Weights of a small class-conditioned image diffusion model: 10.5M parameters.
Rows from block 7 of a small class-conditioned image diffusion model, named by matrix and row number. Rows with one number belong to one neuron. Each number is 128 + 32 x the weight over its row's rms, rounded and kept within 0 to 255. All counts start at 0. Numbers have three digits each.
After each neuron's rows are labels from the 100 images, of 14976 (inputs lightly noised), where the neuron reaches its highest value: "top examples" is what is common among them; "patch colour" is the nearest of a few named colours to the mean colour under the peak. Only what is clearly more common there than usual is listed. The data: capsule endoscopy frames (Kvasir-Capsule). In brackets: how many of the 100.
# fc1: MLP up (model.blocks.7.mlp.fc1.weight, 768x192), inputs 0-191
# fc2: MLP down (model.blocks.7.mlp.fc2.weight, 192x768, transposed), outputs 0-191

fc1.571:097124119129144092152076148098151184083098096192070099165109140150081167155169114127136142152105186178095107148190120102125126165159139150114107135098139115143177135100120172099072084116096183142133105103086113207095108163135144138101163189107127097106108119129060087164060160113121143127150098055119083143100120150148066146112131203109153182128142136194139138114145101160130080158119075146137134150084158151125119147111118055078186112132116124147165099093129119107167173088138123097098148139096094067149148191115137155113174140138119110146169173115101110148139130187181074128
fc2.571:135078098131183100088097104143194080125144061122158177113118135125055124092118094169149140145164111130141094152098091130115090141129192142172188138073140145082139106092151120127110098115082107108084179121172126089128115182066166100096148087170060143125132133181124131142126116099177068102164155101202096155158146174120118158088147116125122157105152174189084145108137128089128100160095169095101125110194144142185130140113102206156123115157159113164112181114138094136101098156170091149107118028096135127079125133137127148148168130109142129166136123151102121142136064170116166124
top examples: finding: ileocecal valve (50); finding: reduced mucosal view (45)
patch colour: orange (69)

fc1.321:144097101125146110051067116109151134162116135088157050107184140109115129110143095087191109188149069128109082182167082148058145151079081173123183148185185086122159061126186098141169136154145111120031132114116125101134087133150170106105105188120141129158096163157163139129177162167146129148178107139131134092079115146160132119152162137119153067124089139105101124114156103121101097091123131107094130097162098163133060166130097152075082156130154144106170120163159168139152095115158162149074153111153106121121161175156112150111126144171136123127094115086133188138152113181113116152
fc2.321:093145097139114088126103114150147105139077144141169119193137118139164148103097083167087159217139114106143110204173114121157093115107135148192084084100098129096113184162156172121090134168210108195144141110167172114121119173057114081110135132133088097162096087164109144101126160166115129127153164080154155142134123123095131089102112156142101141181128166119147170143150161113142112123112135142177129123126183118100140135111088182183130136183138092072149120093214106150145201120082101113161125102076139124132192163149125143122078106075155111140141132163210127120097149170158128118
top examples: finding: pylorus (32)
patch colour: grey (29)

fc1.478:075176117140181112188041114118069066116122151130112132157143065129140132074136125078175168164158156157116145236112156137162077093154169142165189157103127126082145156121159138102070113161103181131077187095123092161093124183105151120102181152147131157083073121133170085124082092132106150116155113101142130115132141150093092206102138143103103157131068130101105147124099089130153123061096141199136111072105156107129113128114121108101158077109096158127104128131105116145136165153140118126144130147100092115110158116105121176106085140154124166163068154096165146110142140148192097141
fc2.478:155191122128175126150111130129133180060183183144098176137096195146150095153183138177076129167102113164142136200122061150179144179120152094209179117120159130180162081168078120141126161137154122163084120097116121124110171155021151119132084133065168139084113121114173112143171093130117106129102137136158096146115167181085127178102158076082177096130128086057137136139113086152132109127121157176097128118114145116166147139091152139138122133123160117091124129149182150116082164120093106121124121137128119095132144081147140084120190151160133104160177131172116111153155151142157118077
top examples: finding: ulcer (33)
patch colour: orange (71)

fc1.454:164125160144115146153156093101147204179115149141114178102176140121087148165098172146146132128128120099119081078170102064076180186128139108132118116108143153118126129122178128155130184140134158106123130127143176132121134136144156102138158130160131139115167181077040117136219167063094167151158078103147159137133125155162121080114147107105140104181103167162105109145146170079133162099134149157129155141159195155100134154126161085055147091152157145113131091124080138177166155108140132146160176091125129112041154143107096164118064105106138152086195121113142105131087116066101116054
fc2.454:180105129128095137158143180148112075080134135133098179126155114127121119149084117194115139115139060133149060095136044126134109077134095106132085141133154117140097124162110075130130148147112117138130143130141096137128105077106113098141120148122121106129174144122102090188140173110129150123130137181126145089167122144153140040112119108147113161144116120110135099140120140104109123147164147126105125144004112123105180146108124094120113176133117159133183067178167143159115213117082127171102133085079165137138122193187170138115109139095131091143157115115210128154118138024111121223
top examples: finding: reduced mucosal view (50)
patch colour: orange (41); grey (35)

fc1.356:081104152145174128138111134116094156052158137117124176086069118148148125129131116128158147130115127168111092137133100144113178134116099168088160211121129112161130140100135140140145154162072142168178144097107151113058112164150185136137127134166148149106168127134133141167134140092140104098157106136119231138099112141128136078133163230084123092130094130123146156142166088140084125167138152168118137050083132142114121160118129102101138082150108155161108112189158063130143009135130108172182116156151143127104125116093132133093194156076131122119157166129091110126190141143159135038
fc2.356:090170102105141111184082154136165121097074144067147104116100096110158103134130155109073142119139136146150101157088092154126134106100095080092110125139115099111221179115069133093125087139106130167091163129103118138141110121184059124110075175125127122090120126087084132134100177094130151130104135087130165142104132147173083126142101157084137126072138182118133154085160065098210134086143101066071119132102177125092127115118135114134095099089111103090099142143105191096089062135113196087104112115137170151109125075155150121135214115183095115096105128093103119124064140146108105186
top examples: finding: angiectasia (25)
patch colour: orange (54)

fc1.26:125119147119121109147130196101121159121163114143151172142108156100089181137170104141109182112159151130087141152211146137077121166173161159150091109144180139092123141101198133116121174149060119131096180117100090146114124119140117172101151116109130155095081180110058114147099072137103133214113075102161169074129131179129084142044195108119172144124086150131179159147155147106102072132131103166096104112168159154176099146145108147125147118144076120187122091160167051128195179101120099107128140109120104079110150125100157140137159118139096126114101128113176166141069128181112121133
fc2.26:135126141104162136133168124149129177143135123135165136037128115130109158093091065136117135142178139141068150119106143180097150110170072164163125140153070130075160092175101102148125111139116126168168157114131047126197130125161132134131110130180078133103162151156136119141096181092124130094161149110200046103126163173161101157145137066095170117165217173152131161137121108157046171104139107098163126180170127201183126156124115088164127182081120129085115147091106140092146077101096144145120159137100113136146138149108118074180111149133192157113143143132095110141136128094151103154
top examples: finding: reduced mucosal view (44)
patch colour: orange (51)

fc1.272:124097081142197083117124140092112110187119029100123060185127131212104123128145066132097128127161104166062102110121121153082122173160075166108136079107132109180155113070159183160173158107169138109151133131098087145093101074090112118149146151117148068137136152128180117137151151094140147110191119145154143099123147163163150127092056144127161107141157109159141118102099093127121117133146091216086148122133113124189101152110106121147129142194116149149114120140143116137131107108182163084141135164089135073146151131086129172119157139099158130166175181139158171121137091126073191166
fc2.272:107122076111098141115085126138086095140171107071110121130113142126096148177134153114184108144091131197244057089201139128134159132130179112130162086077127115173107059169145129106114161185096105067185133136136145132097066134160160048146186181099088145180117154138087105161133154094101140112088121088122162146151121140123153077125157147190094158138149112141193105215107135153107081132143135113125130179074112108111092124136136088085155151103139142123153147076131115159104118120165173080134116107135121146127119148108115141122097059161112160147075122126101110129150122126164123145
top examples: finding: pylorus (31)
patch colour: grey (38)

fc1.368:093129102181178096180154148061148143144108134108138180164110111171141187086139120130104147130144160155056147169185137082145178153152150159144132122061103080119120184123132183161123121127131120182119197144221109145117067139157103166141144146171154162094143153114087123094115099134125149142154089135181092097155092128130101104097134141107113136137074150204121111171118120112123107092089102135126090156095112135087090191161115122141121177207068122127148070144132144102115132108168128133103072176141094116125182158104177117129152158104163114109158152119137188134121147132139036172
fc2.368:211060113113148155044116120189137145174079125138153142127168130107143140097154130108088131127123149110089160073156175157082037154128157131153089141148121127149125131164155113121115124159150083149111137084182169108089120114111076120145138152190124109066161136127132079096122132109164102134146137147148055131119140056106149177124083124043153171203172140151115144154160128148078219127118167152141105143137134153126152108137097152150137083104133172176052117143151159143143128086136141134177126137144145118122122081085094119142069135148147124128095147112060105145136059132115091088
top examples: finding: foreign body (37); finding: ileocecal valve (28)
patch colour: grey (39); pink (37)

fc1.403:193150074136186077146167116062162115109064115120163157151130097117095184093145125147080091113149120146098066136140164075189167178160132182144078124097116165102155153104146164185124167155073114109137140151164118099111069099131073160136173104166145180137152194152117118127120108128116126215124116164136095127126119167129104142094123125110137143114116141120185160201155116131079087080120136100073142157148103123171095155149160153139188164151114111115127068166157150096090133115161126138126094146146127145132109168142132145161202156125166158170201155172125076132088114178128151123
fc2.403:169074146120157142137165151160099105162128102115101162162197088127147177062101133104116126095142086155122084067075168160104115123154136133174098087130142136154197161127142123061126120106192072086154151081198140134126149160143138140143171095176098096070137155156118135056136122112143087113108082134154130112159128101113121208125154142098189102164155134160091155121097161135129234141128128155157136142139115142140155115124120112134162115085133137163052203164155128137172078108150184167170087092130116106120104138129128117116127143142151182126057142131082159110136127196160146118
top examples: finding: foreign body (34)
patch colour: grey (42)

fc1.56:135105095146122121123086152080101078078136090099147144157090120110106199116147105117183123134133138212138140215194132061093112159188134193156047121166168153095136137160087160169172178098166130126158131156159070127131126211127129133107136119117165103130114142134114151170174138116142123144129098140145124143169064109162138117120135158100108101114103114130125132184127101131075134104181133089132072178105111097120183129140192134123119155196145187094166077154155125139157102104186069129099111133158125115131189092123123138107189146140127120079154136169075121152080134151164121141
fc2.56:131128100074127172060106119143147117136114164062098109154114111085154123128123153169098104100126127183187152092200133186182127150107121164093153073109178119162139166184156141115110160121133118133117138055088145144120133110097084150106156071115119168152062150128067137127158101088116060153126144081091093145144128077192152160154154099117059092134136131087133133093138095137150124143134130132176101114108076154200066170149115207129118156088140182102151151110144130105138103137152151087153141143113130099126143142129149120161068042175112167067185120096166115150141146129120089122
top examples: finding: foreign body (31)
patch colour: grey (35)

fc1.628:082132136136134119177168160095166162125168098156152161152118135126100147154137127157135133156154140116066144137166161129052152139124117183162081143152112152126141157142169154125127144157068122126107140094120107128123105120144143165130155148120172150115126188071104112132085093069127121209172113116166127023079125181131091134034126121118169155156107146151195196156130134080100066076155126166135134112174116169168089175151121109107108105137035156110100084137157064096162159133160128140118126131093143098117155151072144148150147183094208143116113123133147178129113105155133122171
fc2.628:096137123101125141127137118170135177154064162135160184098177142139110151117131130103176134163145167168110122082117192209062098133163108089152155104192099161082087085087072146143135131117156128112139103105168135124147165109123151155150131164138158097042143177154119135177138123100095145157091106121160074116176129118124114156130125119048106091125221150169095124146115144191068189122111052118145124214138138170156117140133098095105126073089133176122171117127122104103109086100142132129128165109064132109190089129130102071157108125147127106131123115139077074136121137152143141150
top examples: finding: lymphangiectasia (47)
patch colour: orange (49); yellow (28)

fc1.633:134163134155116204142058205106204128149158146084118141102078149127154137110142085081132125053127178080119123201141176124121082226155172140109169146119102145162124096126144167156110148136116091086171126123165144074132105203135104142138158202169102125119097132157121106065156101129113151123149086142152097121132129127127217186104100150109127122180118149144097111129125085124126157101156168159119143086081159087175146126126117114112161065100165177063134112117152160122133117126167118152107153095093133125130135095076130130143083151102120124150137109196184126141085119124085118164
fc2.633:136085149131136149129052077161109142166136080153124127140109149103169153137140172173081096092087141122139108190105082121116125133150120140178186136142133149168171114133121156122124170064075134150169115135144170108123187134155133082107176151116059188145098114108137129159069171132117132107124131144162103148118091097135117093120202130114113145039121099102092116124197138131070144135071167054128141155114172119188121155143156156104139151114140076102118138137100125092159183125166116192086103168139099131134127105101158172131099158112105110148129129170047104096094073101177205095
top examples: finding: pylorus (28)
patch colour: grey (37)

fc1.404:145116168157129104143110093123168207166117157125079178121106091142107141160084111076174104116109132147115130168112190042162106118114195134181116139122129158085142107127149167126046153180097150130130074119141133193126130149140160127121155110099129138143144125098175116170145175098075168132187160098121081098141134145096117170084114127128124100144080132109138148123140115127083092055084110126133138121153122085167167170120134093149152098160129255091153118120081123157127036102118073090113104151159148111094157138176082150139084144113118166137131094145103091136118146148156080099
fc2.404:187136130149146074115154121144006081178094134192204178080144114089152145150140159159120099093111132098129136161140133098097188135126083104145118172149120150101148099112093132135144097064098129120132139164115111124139155165134143176107161136134147132055110121079169098140141126101084156119135125101158183173115160143145128139117151148144154121148109120088082149150139066094176083190145106082119150147137100163154150166095108206102164132136112006121164068119119097084122165147087174110131162118132103127137107171098136141120117167117128183119143132089124091149163142188133141177
top examples: finding: angiectasia (47)
patch colour: orange (42)

fc1.363:154144127152140143177144124124096130166134117115169213101139132091124161138132110158177145158205092105104120117106183080130155153174162154139083200105169162108152138130177143143096109152135130157076159112134080135106104168115151112116130140183113174083144224108100083140118085117142106133158093095156136114094102135198117124116133039116120150091087122109134097181080053083108113173132088164074136172147128125131086117135153059087135117143134139082090116106076152141124128127166121186131135069141132158126109105049140123120121087085172165099159130077125110134095106082135088183
fc2.363:168146122114149169072133110140161136179117134155081199085129086109106117154099109120045101097105172117147137159155193115138096214122086108060125147108049137112144160125172080120115158079114136060199145124167088151120096133119090113103108116136130083144129161137090129092146074170168105162091147073123137129152145086188160117116114110113128174178112101108145146118056134133140123136128091116107154084092205120137102135136169146095099098197149124115132109162183132149123127109108139182096131181175120112161112145138121175152147069089131086131090113098210138150120093106130136088
top examples: finding: reduced mucosal view (45)
patch colour: grey (30)

fc1.718:141156082160100158093162114076179158104100101124143135151104126120070180109167090096138144135132165082105096115166191090162112202152121167199100139114128151118135150117160123135119134073139146102105096165176103157132078129119073152128154167147125096158127175115102058166079107143081141121115086157176108104128093159186171182109125162110172106153217146143123120197124138137083092063119085145084086166118122086215083141134130073160148138156108088112125073074157087164149133102167171122115135167149111121185087145117132160160128150096145124133128124138118148122100128135116087182
fc2.718:094173112132131125098097123131129048115054155138107133139159094159139154113133101160162143122171132191092078074123095140112152153150091161152094160092117124168151168137129056122129090105090094112183160077071171097106161126133084116151139069112135095125210163142086123136092162127160040113160094105141058082139115157097145180167157086143164106136165125179089203064135144127111138142107065168149129180152149098123153105128140131151137123036114104118165180124155140130163178129140101156124095121162150105075129102098094131163188131108146099161146126144103115134150122140152138173
top examples: finding: foreign body (29)
patch colour: grey (28)

fc1.32:093083135144228147112092112092122130180134046157110056138137140169135145114130081102117150136185130158070137121121122128074135179131097169097149136141173118177126102128149189158133182090077107088152121093066096118113086125090147085145153139130140121147147148141132182164150120177145179164156125098192149120129145156127085141137092135108213069150131144167158135136137110136131137106144079164112193096118126163131142187148115128150134190116130158182099110107138109105146077134188129105144137174102125137140166153126078151097184161154170152196161130121165147093173098111068168164
fc2.32:110078125153077131075159144167120167128194106105093163178202169113113209105119146103198129143131154157148110116134110120103142081120158135140100122119149137138152109190127121148132100174089104112108134150144119150080100170166146112181132195125068100089090116134168127156093111079152139135138112144132153091171099151143117091149127112216076143141177121151163062232084126120117082147075144116133145129125103207094057117120120084134119091138127146125117128143114055084109127114141146182194113075134113135138147171096178116116112148162140157104102105118094123144129070098153169148
top examples: finding: pylorus (46)
patch colour: black (37); grey (32)

fc1.219:170141183174109129135165158075111100159125091086161092158123158107109197122132120108098123163202112131092153149129168081110103135143133144117106118127139104090146124126111215195169109041130145086158128153106103097130182144125135104179120116146154102185127179164111132144163152140106228139123112120121143121190134136139110138110111124109166147114145114204143085195122118164114158123171067177100077146068110122137116134187141102108114183155140140133095061157126158102169127176161115117145075139143070147125206129091141129111113161120133124159139157156150119074126073106069107170
fc2.219:118136177132143144076151129136122135166142143144118116152073146067175141146139130136206119145090199149086167139092084115152116170132149159153115137136085115135119170121118123128146200148123143198110123133037135167142138105161171133146120113171101150096075152143158133132157182113097115149151123103157135140108131129126122107149111146136078131129157123138121105136150128163143057188033099107061146092119126180164124123124131046173119030135124210124119137127082093119170094124159159128185138101126117155109092130109173138095046135102114081163119131141093118126128045092156156077
top examples: finding: blood fresh (26)
patch colour: black (83)

fc1.177:100124115174210119126113154098136131125122112175086124136138119181119120141156122161129184109108086148114136127129144150160075132100137121148099116109127111121131145162079137114188129113104195122116176145118077219013128119067168124145128148107147150156141146125069148171122116140132137044116106081107126171083073146183135146142111159084108191151169076143117173138160147165179149093137105114080160149107134156113112129167124125163139127143092124157130097104114079134132114152080092134109108118141080114156134065137165103089173110114169114167139153136107082098214226089175143119
fc2.177:172085133130224114054103104112132160167129152123154120101134134164115105103098142136106109107144122145076118116124176119139133082103126119134139111153132145150157098085086126123124104099167145151127091120079201036137150153108085107181122025141106090129154139108173127134139101148133113123125107080195118142078122111178085146123117154064102132126167185070093134118189127151128093113031091119118151110137152058115065151130111130059122127060132161122168113135162117080153122138144144141093151147128121150071166096152139159109175055090153092091163130123113111125094160115144148170
top examples: finding: ileocecal valve (28)
patch colour: orange (68)

fc1.328:135102200131169154149106090123147107083137156157119116073092129119200172042179115144139144143129120168118126206133115077128091110095108150085112129062185091112162121122129131097106089240148144143082175108090139168101143182169112114104151100170152174137121160110163088175166080135096110092130110126135139118130098150101100165155096057120086129118210137090079115138127126126117128117092112177151115145141116153137087147104157125110165064143103154156155109045094158116139082098157178068123138137146105115098182085118089150153124121132103105157129102126082118144125137149105074159
fc2.328:166167138142154120132095118130166169085069113158150082151088144141125080130034180121103120160085106130142105228176108087098144156065130174135201064119052113140100119105115118103112145145160119156162096157120136110079085105106111125072132037087121156148067145138157130154109115155098189120130147095110119133086130141078170120130124157079145209137127094095094114126108134142085172102136083141188115088097088099188145135136127126136124139189128080119140099076119157141080103152151134118150135134142121114150182115127099113134070080128116089088160148125126115104113138120120062093
top examples: finding: angiectasia (36)
patch colour: orange (44)

fc1.87:181131121145181116154179198088110164115089065148174144160096128107089175120157137211156131118123140117108062176197075112106164137171161197159104116084103133122144137118155198107110126145102100143082171128155126117137131145145085170127132145171148160125122187077104124107093089096165104212174103132165145079138150139092052160050144140137142132121134134147199164143116096113114101101114123126067136122162151128175081142109134155107129142135125133114125101133166143077145079123208130154106153180146133105189168107126143130143156095132144117143117115155137135140110084147117091207
fc2.87:154073100154131080079163068155140146185092128126130143091179084159104133075030094023126131151159086158105127135067172124148094144145150177141145117148127152096132118118123147137153097118140116121189164105145155137152141160119131169133143161151104112087128155112161102105094121118129110107133156111156069122161130107146114160161135103080082114126164174124151153111134147148066193154172116104167141190146116157188107124126082119126113142030132091119091128124153156081111079095236188124119108123087134128121122132150194081128040149141136153129142135146122120146151094108161121117
top examples: finding: foreign body (53); finding: lymphangiectasia (27)
patch colour: yellow (42)

fc1.607:133124151117116091178129156121124140151145101136132126106125095125179125133091140113080098098087136166109110092117081143109125136141150147078185086111152114168097170188138124140111162147104116161173125099149106108146110194105124121059147112151096159111164171074099093132089090138145117144129118127112123077114110146105096148125190095136159139161047120072120166129130098106134070167129156152174175146204154164156201212093148098117145088148089227099131113116144066180106149115116136136169152103139086101144116140197053109156126121145156154176122077085093190158117156124186119151
fc2.607:165104122114118073071127112131177124151095175124112114153094152116088111096159094113152106120146102125172141082135106106182148167146146096116158113111079161172069145129181123140134081101177140137126136130179135119068161109122091100069181137071138088132155147105120108120132078106162099128125133072178153133161120110112119166121142162157125100093051159122095103110138143106140115062200121105189118106182129091178180161140144167140153156175126048148150103165117198126133078125141144126098108179128143125107187165156084183146151135084105093117065144113147152111122163131018095120
top examples: finding: ulcer (35)
patch colour: grey (40)

fc1.122:119144138126099141161095189049180149116180167155118127122095108095149178114131110134126108094151118116085169151141149014123121088124099128116105139114140142141089137138189168162133108117108072124086126118093147083120141168165112173141127123186092129129125199098160149115141096105091169154159093138124143112159128111146094168109131142149161123162135123118116114136148088127124097122135134117106130175077135152170176132112153166186151146184151186194161021113148137159149121079146147099209149139187138107028168116132114071147105166135122098125101121132107146177086121197124141174
fc2.122:105143131129185080071128150136119193128108132140139075120149109130076148122106164146119139114173090116125126205109119179123217115113161177111121118073166160144121155105186129129128117126147092125121179122046146162122140123135126153111132128146118148142115129073059132109156129120211136139163133143176127146139131104156153115165142110124091101046178198130111110077075128149115130167082082137049119143113140160109143143132105177181119151155124148121071130071150126138163150121132149040138075097197133107146138197115103195154083105101125128132147138118122122127131087140182086058
top examples: finding: foreign body (27)
patch colour: pink (50); white (48)

fc1.124:140076092128173160151143171104141151104108069159127130143135110148109148134166128195163148131120164169071051143181070120075128040096120134133093142128164095136165163132134148135170146223166129106142114159116072132092162141140131133091176149130126177119100155038092163143089111083127125192120099110131128140100080176149103190074132071098125116140117113201167151146158136123107153116075108140161145137129123154175119148152129153134119104131079115141146107115119123096170073123150088199102114136129122090130166092100149183132185129114159087120108161123157143142177152120172200165
fc2.124:154148107087047078145126116142110163136171136138098123116122133115108095138094107097074140154114105136083155131172141104158149122178117123161170111135076084093086042115135076196148133121107154162148103183207096136131082092058145099147084089096125099147129127149149093095089152128115161130121122114100187172129117144114122033123159127090128096125169096174129062192109109141045178101118192190146147140148087128156134141118132121110116149114129147153163123082115126117065073065181110153105100170157121107112114159087139120121050124086091119131146125117132108145155153100102128156
top examples: finding: lymphangiectasia (25); finding: foreign body (25)
patch colour: orange (32)

fc1.237:106127152145152156139085124088138149110134079197144111189113150163116148144132081114113103099130186167126135130187145157124121128117144149120133102109103118151104218114108157111123122045077163168139180164122125207066127115106216122121138184136106095148130105122048119153106156139109139113157098108158110157152125128119069159149105150087146158107145128152088181083127139155126142123100082218116134151102119143143091163145077115078121156117117138072168100060104131143196127099123092135107130126086104081158152149157189082111137133148100088130144174054102124137194160184133090118
fc2.237:102136134114169128082102094159161141162160111103150123169142124122082160093115150185118141115131154100164052164098206096113126128131216136137204081140138149174094130113146128147101131117163129104111178159081069084141148123146098055153119077149060118134078125133159108145104137135137136090119106100163108121106144114100139143166136093151086057075116133119072141142143181162134042112118156096182140104176089111188153122132085161119129131166110175174122146066091164093189096131178126163164151103133135103120199164151156106113157135084106172117162110149120127120139118205144122110
top examples: finding: ileocecal valve (57); finding: reduced mucosal view (26)
patch colour: orange (68)

fc1.485:119120151161125171175174208096138138113081163121147122126111145137193125150136086138145155121106141166101083141106053117147135120116143136136086106118119138123141183092169122154113161174163124078151156175104110125096127212149177112082143119108136140093121130072126060115126138122049115125116110065129120086147060162120173146104148181097120087160130135141115128117157149104134189118145152135194118110089159101132173142142100061172142081168038163093135110125144135112151160100101129135161117169072155065111131141101145151143120162208165028135154116124112126142114180130167120092
fc2.485:151154133132125089140152055128111130155096127114196176106167113122147128159114100094151114200174095152106126164175159158170070122130072181067102152078113107138107143144194117122139171136134120142132164078123137127118123142129158114165103186157128087112129131151098122151164138117214128147153125173194129138153119077086133106138128134142111143144158130140089130163122138129087124074083122088023107128115126117146153134132157112112134108172152215170139112099104125152121213149112104114196142168123151140098110055148075092116142107130116185099164124126221139150132131170126115048
top examples: finding: angiectasia (57); finding: ulcer (34)
patch colour: orange (66)

fc1.370:124070080148194129132137103055207096147112073105110137095108101133198153094166190152147082146161111110116157154117104136137138080098136166155126161174184159164186103069174175187109115138157133102127123097137074084105139100136100125126183160115123134116157116097119164104129146118120154160112153059172097138100108154116080145122144116106155132147183141090093147120151115113132114086145122100197144122122097094213118165109076127151210108104105152129123092146180153066143173126134087099108162086129148128131174146111055134105150155156130178175141121165136098098176113167113134169
fc2.370:121187165125136183120179124140109155085151137106066124091213140151125148129133092150088115102071179180108151117059155084127141117163123126168112110142176129120218130120151160140082169157109136125129122113113137137044138168176124095151100113154141063123090131139180150103164078183099096170145109144127157152121148118131138198139107149154104131138147104110068110168101126157137118081048130191092101131109091120128141105134155101189142115152134169138130158113120188114124148118057157141145143160091158123155135128070162105106172079151118026082116134135114180120135125163124113180
top examples: finding: pylorus (46)
patch colour: grey (35); pink (32)

fc1.62:133083131143092129104138162114153131137121114148182121116097210123072141158122091078192131118131196139129100129095141088166083097065163160102103147144214139134166082046182146128106171114136135111129197167115152128132090112128133122095163107156158204055129143133103104117158067131111147139113102080080077142117137169078132082128170124125173218126124092128164151144152073163090168110128122166154175035071126131155149136119132149168156108138113144123149106136151103164104113130187119159154145122125119143096156122111107150147133132129136160200168149145118098117146083100116182155
fc2.62:133164191124167107110117138167104120084114125139106190100099130109149061050126178158127144104131107141135113136080123104105158135103123172123144110181225137093100147188145144100150076119114138199160075089133122132123166089118120170085110084138147126081163142127083089103179146054164146116166120140120091118121123066113090186167113114087142061127144133067088140111170094140174154057116118140123096129127168175140088111136097144191150099111070108148118090077106170159171120128119072055072115090158136109127091107142136160146122122101176151161142134092143125113093151108157118123
top examples: finding: ulcer (31)
patch colour: grey (46)

fc1.408:183154133137149128190107125105114104125162114112119125203105140155116137121187134125123147146146142134097143155123189123139113176116126128145099028095148174093176127091150159124092137112146101124123193174091115143124121155109131143131167146151139157122112201091162064073094069094112162100144099116135133120182114166108188182080111145122091157173168107117149185125073090137084147107072091152134137097122114049172089118141094128134124155181035124090154109080160071151131103077125134078135159154086120073136092142086138186144071141152156099139113150160121137152084135107124086122
fc2.408:099118106164162173166090052129103098089128169155136106093106093104159087156191130130170153134169098135142169138143109151124072138088099178129110152104149123139153179098078132112156177121129103127179146097128162116206119121098085051118104138154119136122131100157136102113078172141187197142143107115079095064083152131128154183145122084090067127142107147125100150148141181174129127154149058092132153149151113129164124118129155108081127139106132096140171065062105149156137118111131139204133144155188149114080107039142099098101091149202148110131174131118176124107106134154170116149
top examples: finding: ulcer (65)
patch colour: orange (40); grey (26)

fc1.329:124097123126124120163115143091117179128103065125164149110123120111135157146146128194172138080106155168117073201207092081080130096160124154163138179098123126130105162146106184135144161202099119177075121144083134146122172174148138164075161146118133145113133134050137194217117128111150127223154107118146119072087133138109072170077158113113193131136107120189161157150148113128116082081154095137110136139135155162106113127148149145133143097168125135159177107147101158130178069080165108158115132152160094071104129124113183088096164101133110059121102129104154139142135138132095156135
fc2.329:138073117127098120148161124174133210206140094117107154115138120146097117086123129101072128095154163139114152158117138098122145145157177153147208151164076130084120015129170114192131108127092162113166087092168081128138117105087210132159116177119134111153111156099061125106090127075161155111131135085114115149160115106160105084107133106110119107128160143164135172147129138130077167129173150133118136136188144169193104124123122125114116090093114157130129166103145134107098083102189055053138141143115123111179124127100056095143059140130112182106115120137077127156132101106143149072
top examples: finding: foreign body (55); finding: lymphangiectasia (42)
patch colour: yellow (61); orange (32)

fc1.29:112147101130135126150125163101168091192111138150095118164135166165068129151122134166133167121084105112099157140133073104114083168140109153080119105172118131125170137101191132129107159173117165038137121143109093099101140133124123090166161088139129203115084122039131094094164123126086139115111123143182117125123113155154127123065172144097184115124154140103079122151166140122173173108153110136168120121075159128123085149127175107196168068122154187104098099152157102118170205182113072178105144130124138126062142194103157116089170134180141084138180152070168141094129143153158126120
fc2.29:118152107145149096135156103170167108160109119143184195127105102119096092166151073171125105210135202169096146145120165139127122146148109179205099176121106151132108126144182121161143131114120138149159137104121162116087144149162168092093124106163143139062166133146205135095106150075126141155120127166095146151108147124100110077129098116135125191115128128162129127145146122112139121110150129120016116175164113104153231135147139127091125113121122200127133101157100153147122137117160077143169070099094123120099086063121029049158101147142139109138185100141136149138114118138115094080
top examples: finding: ulcer (27)
patch colour: grey (25)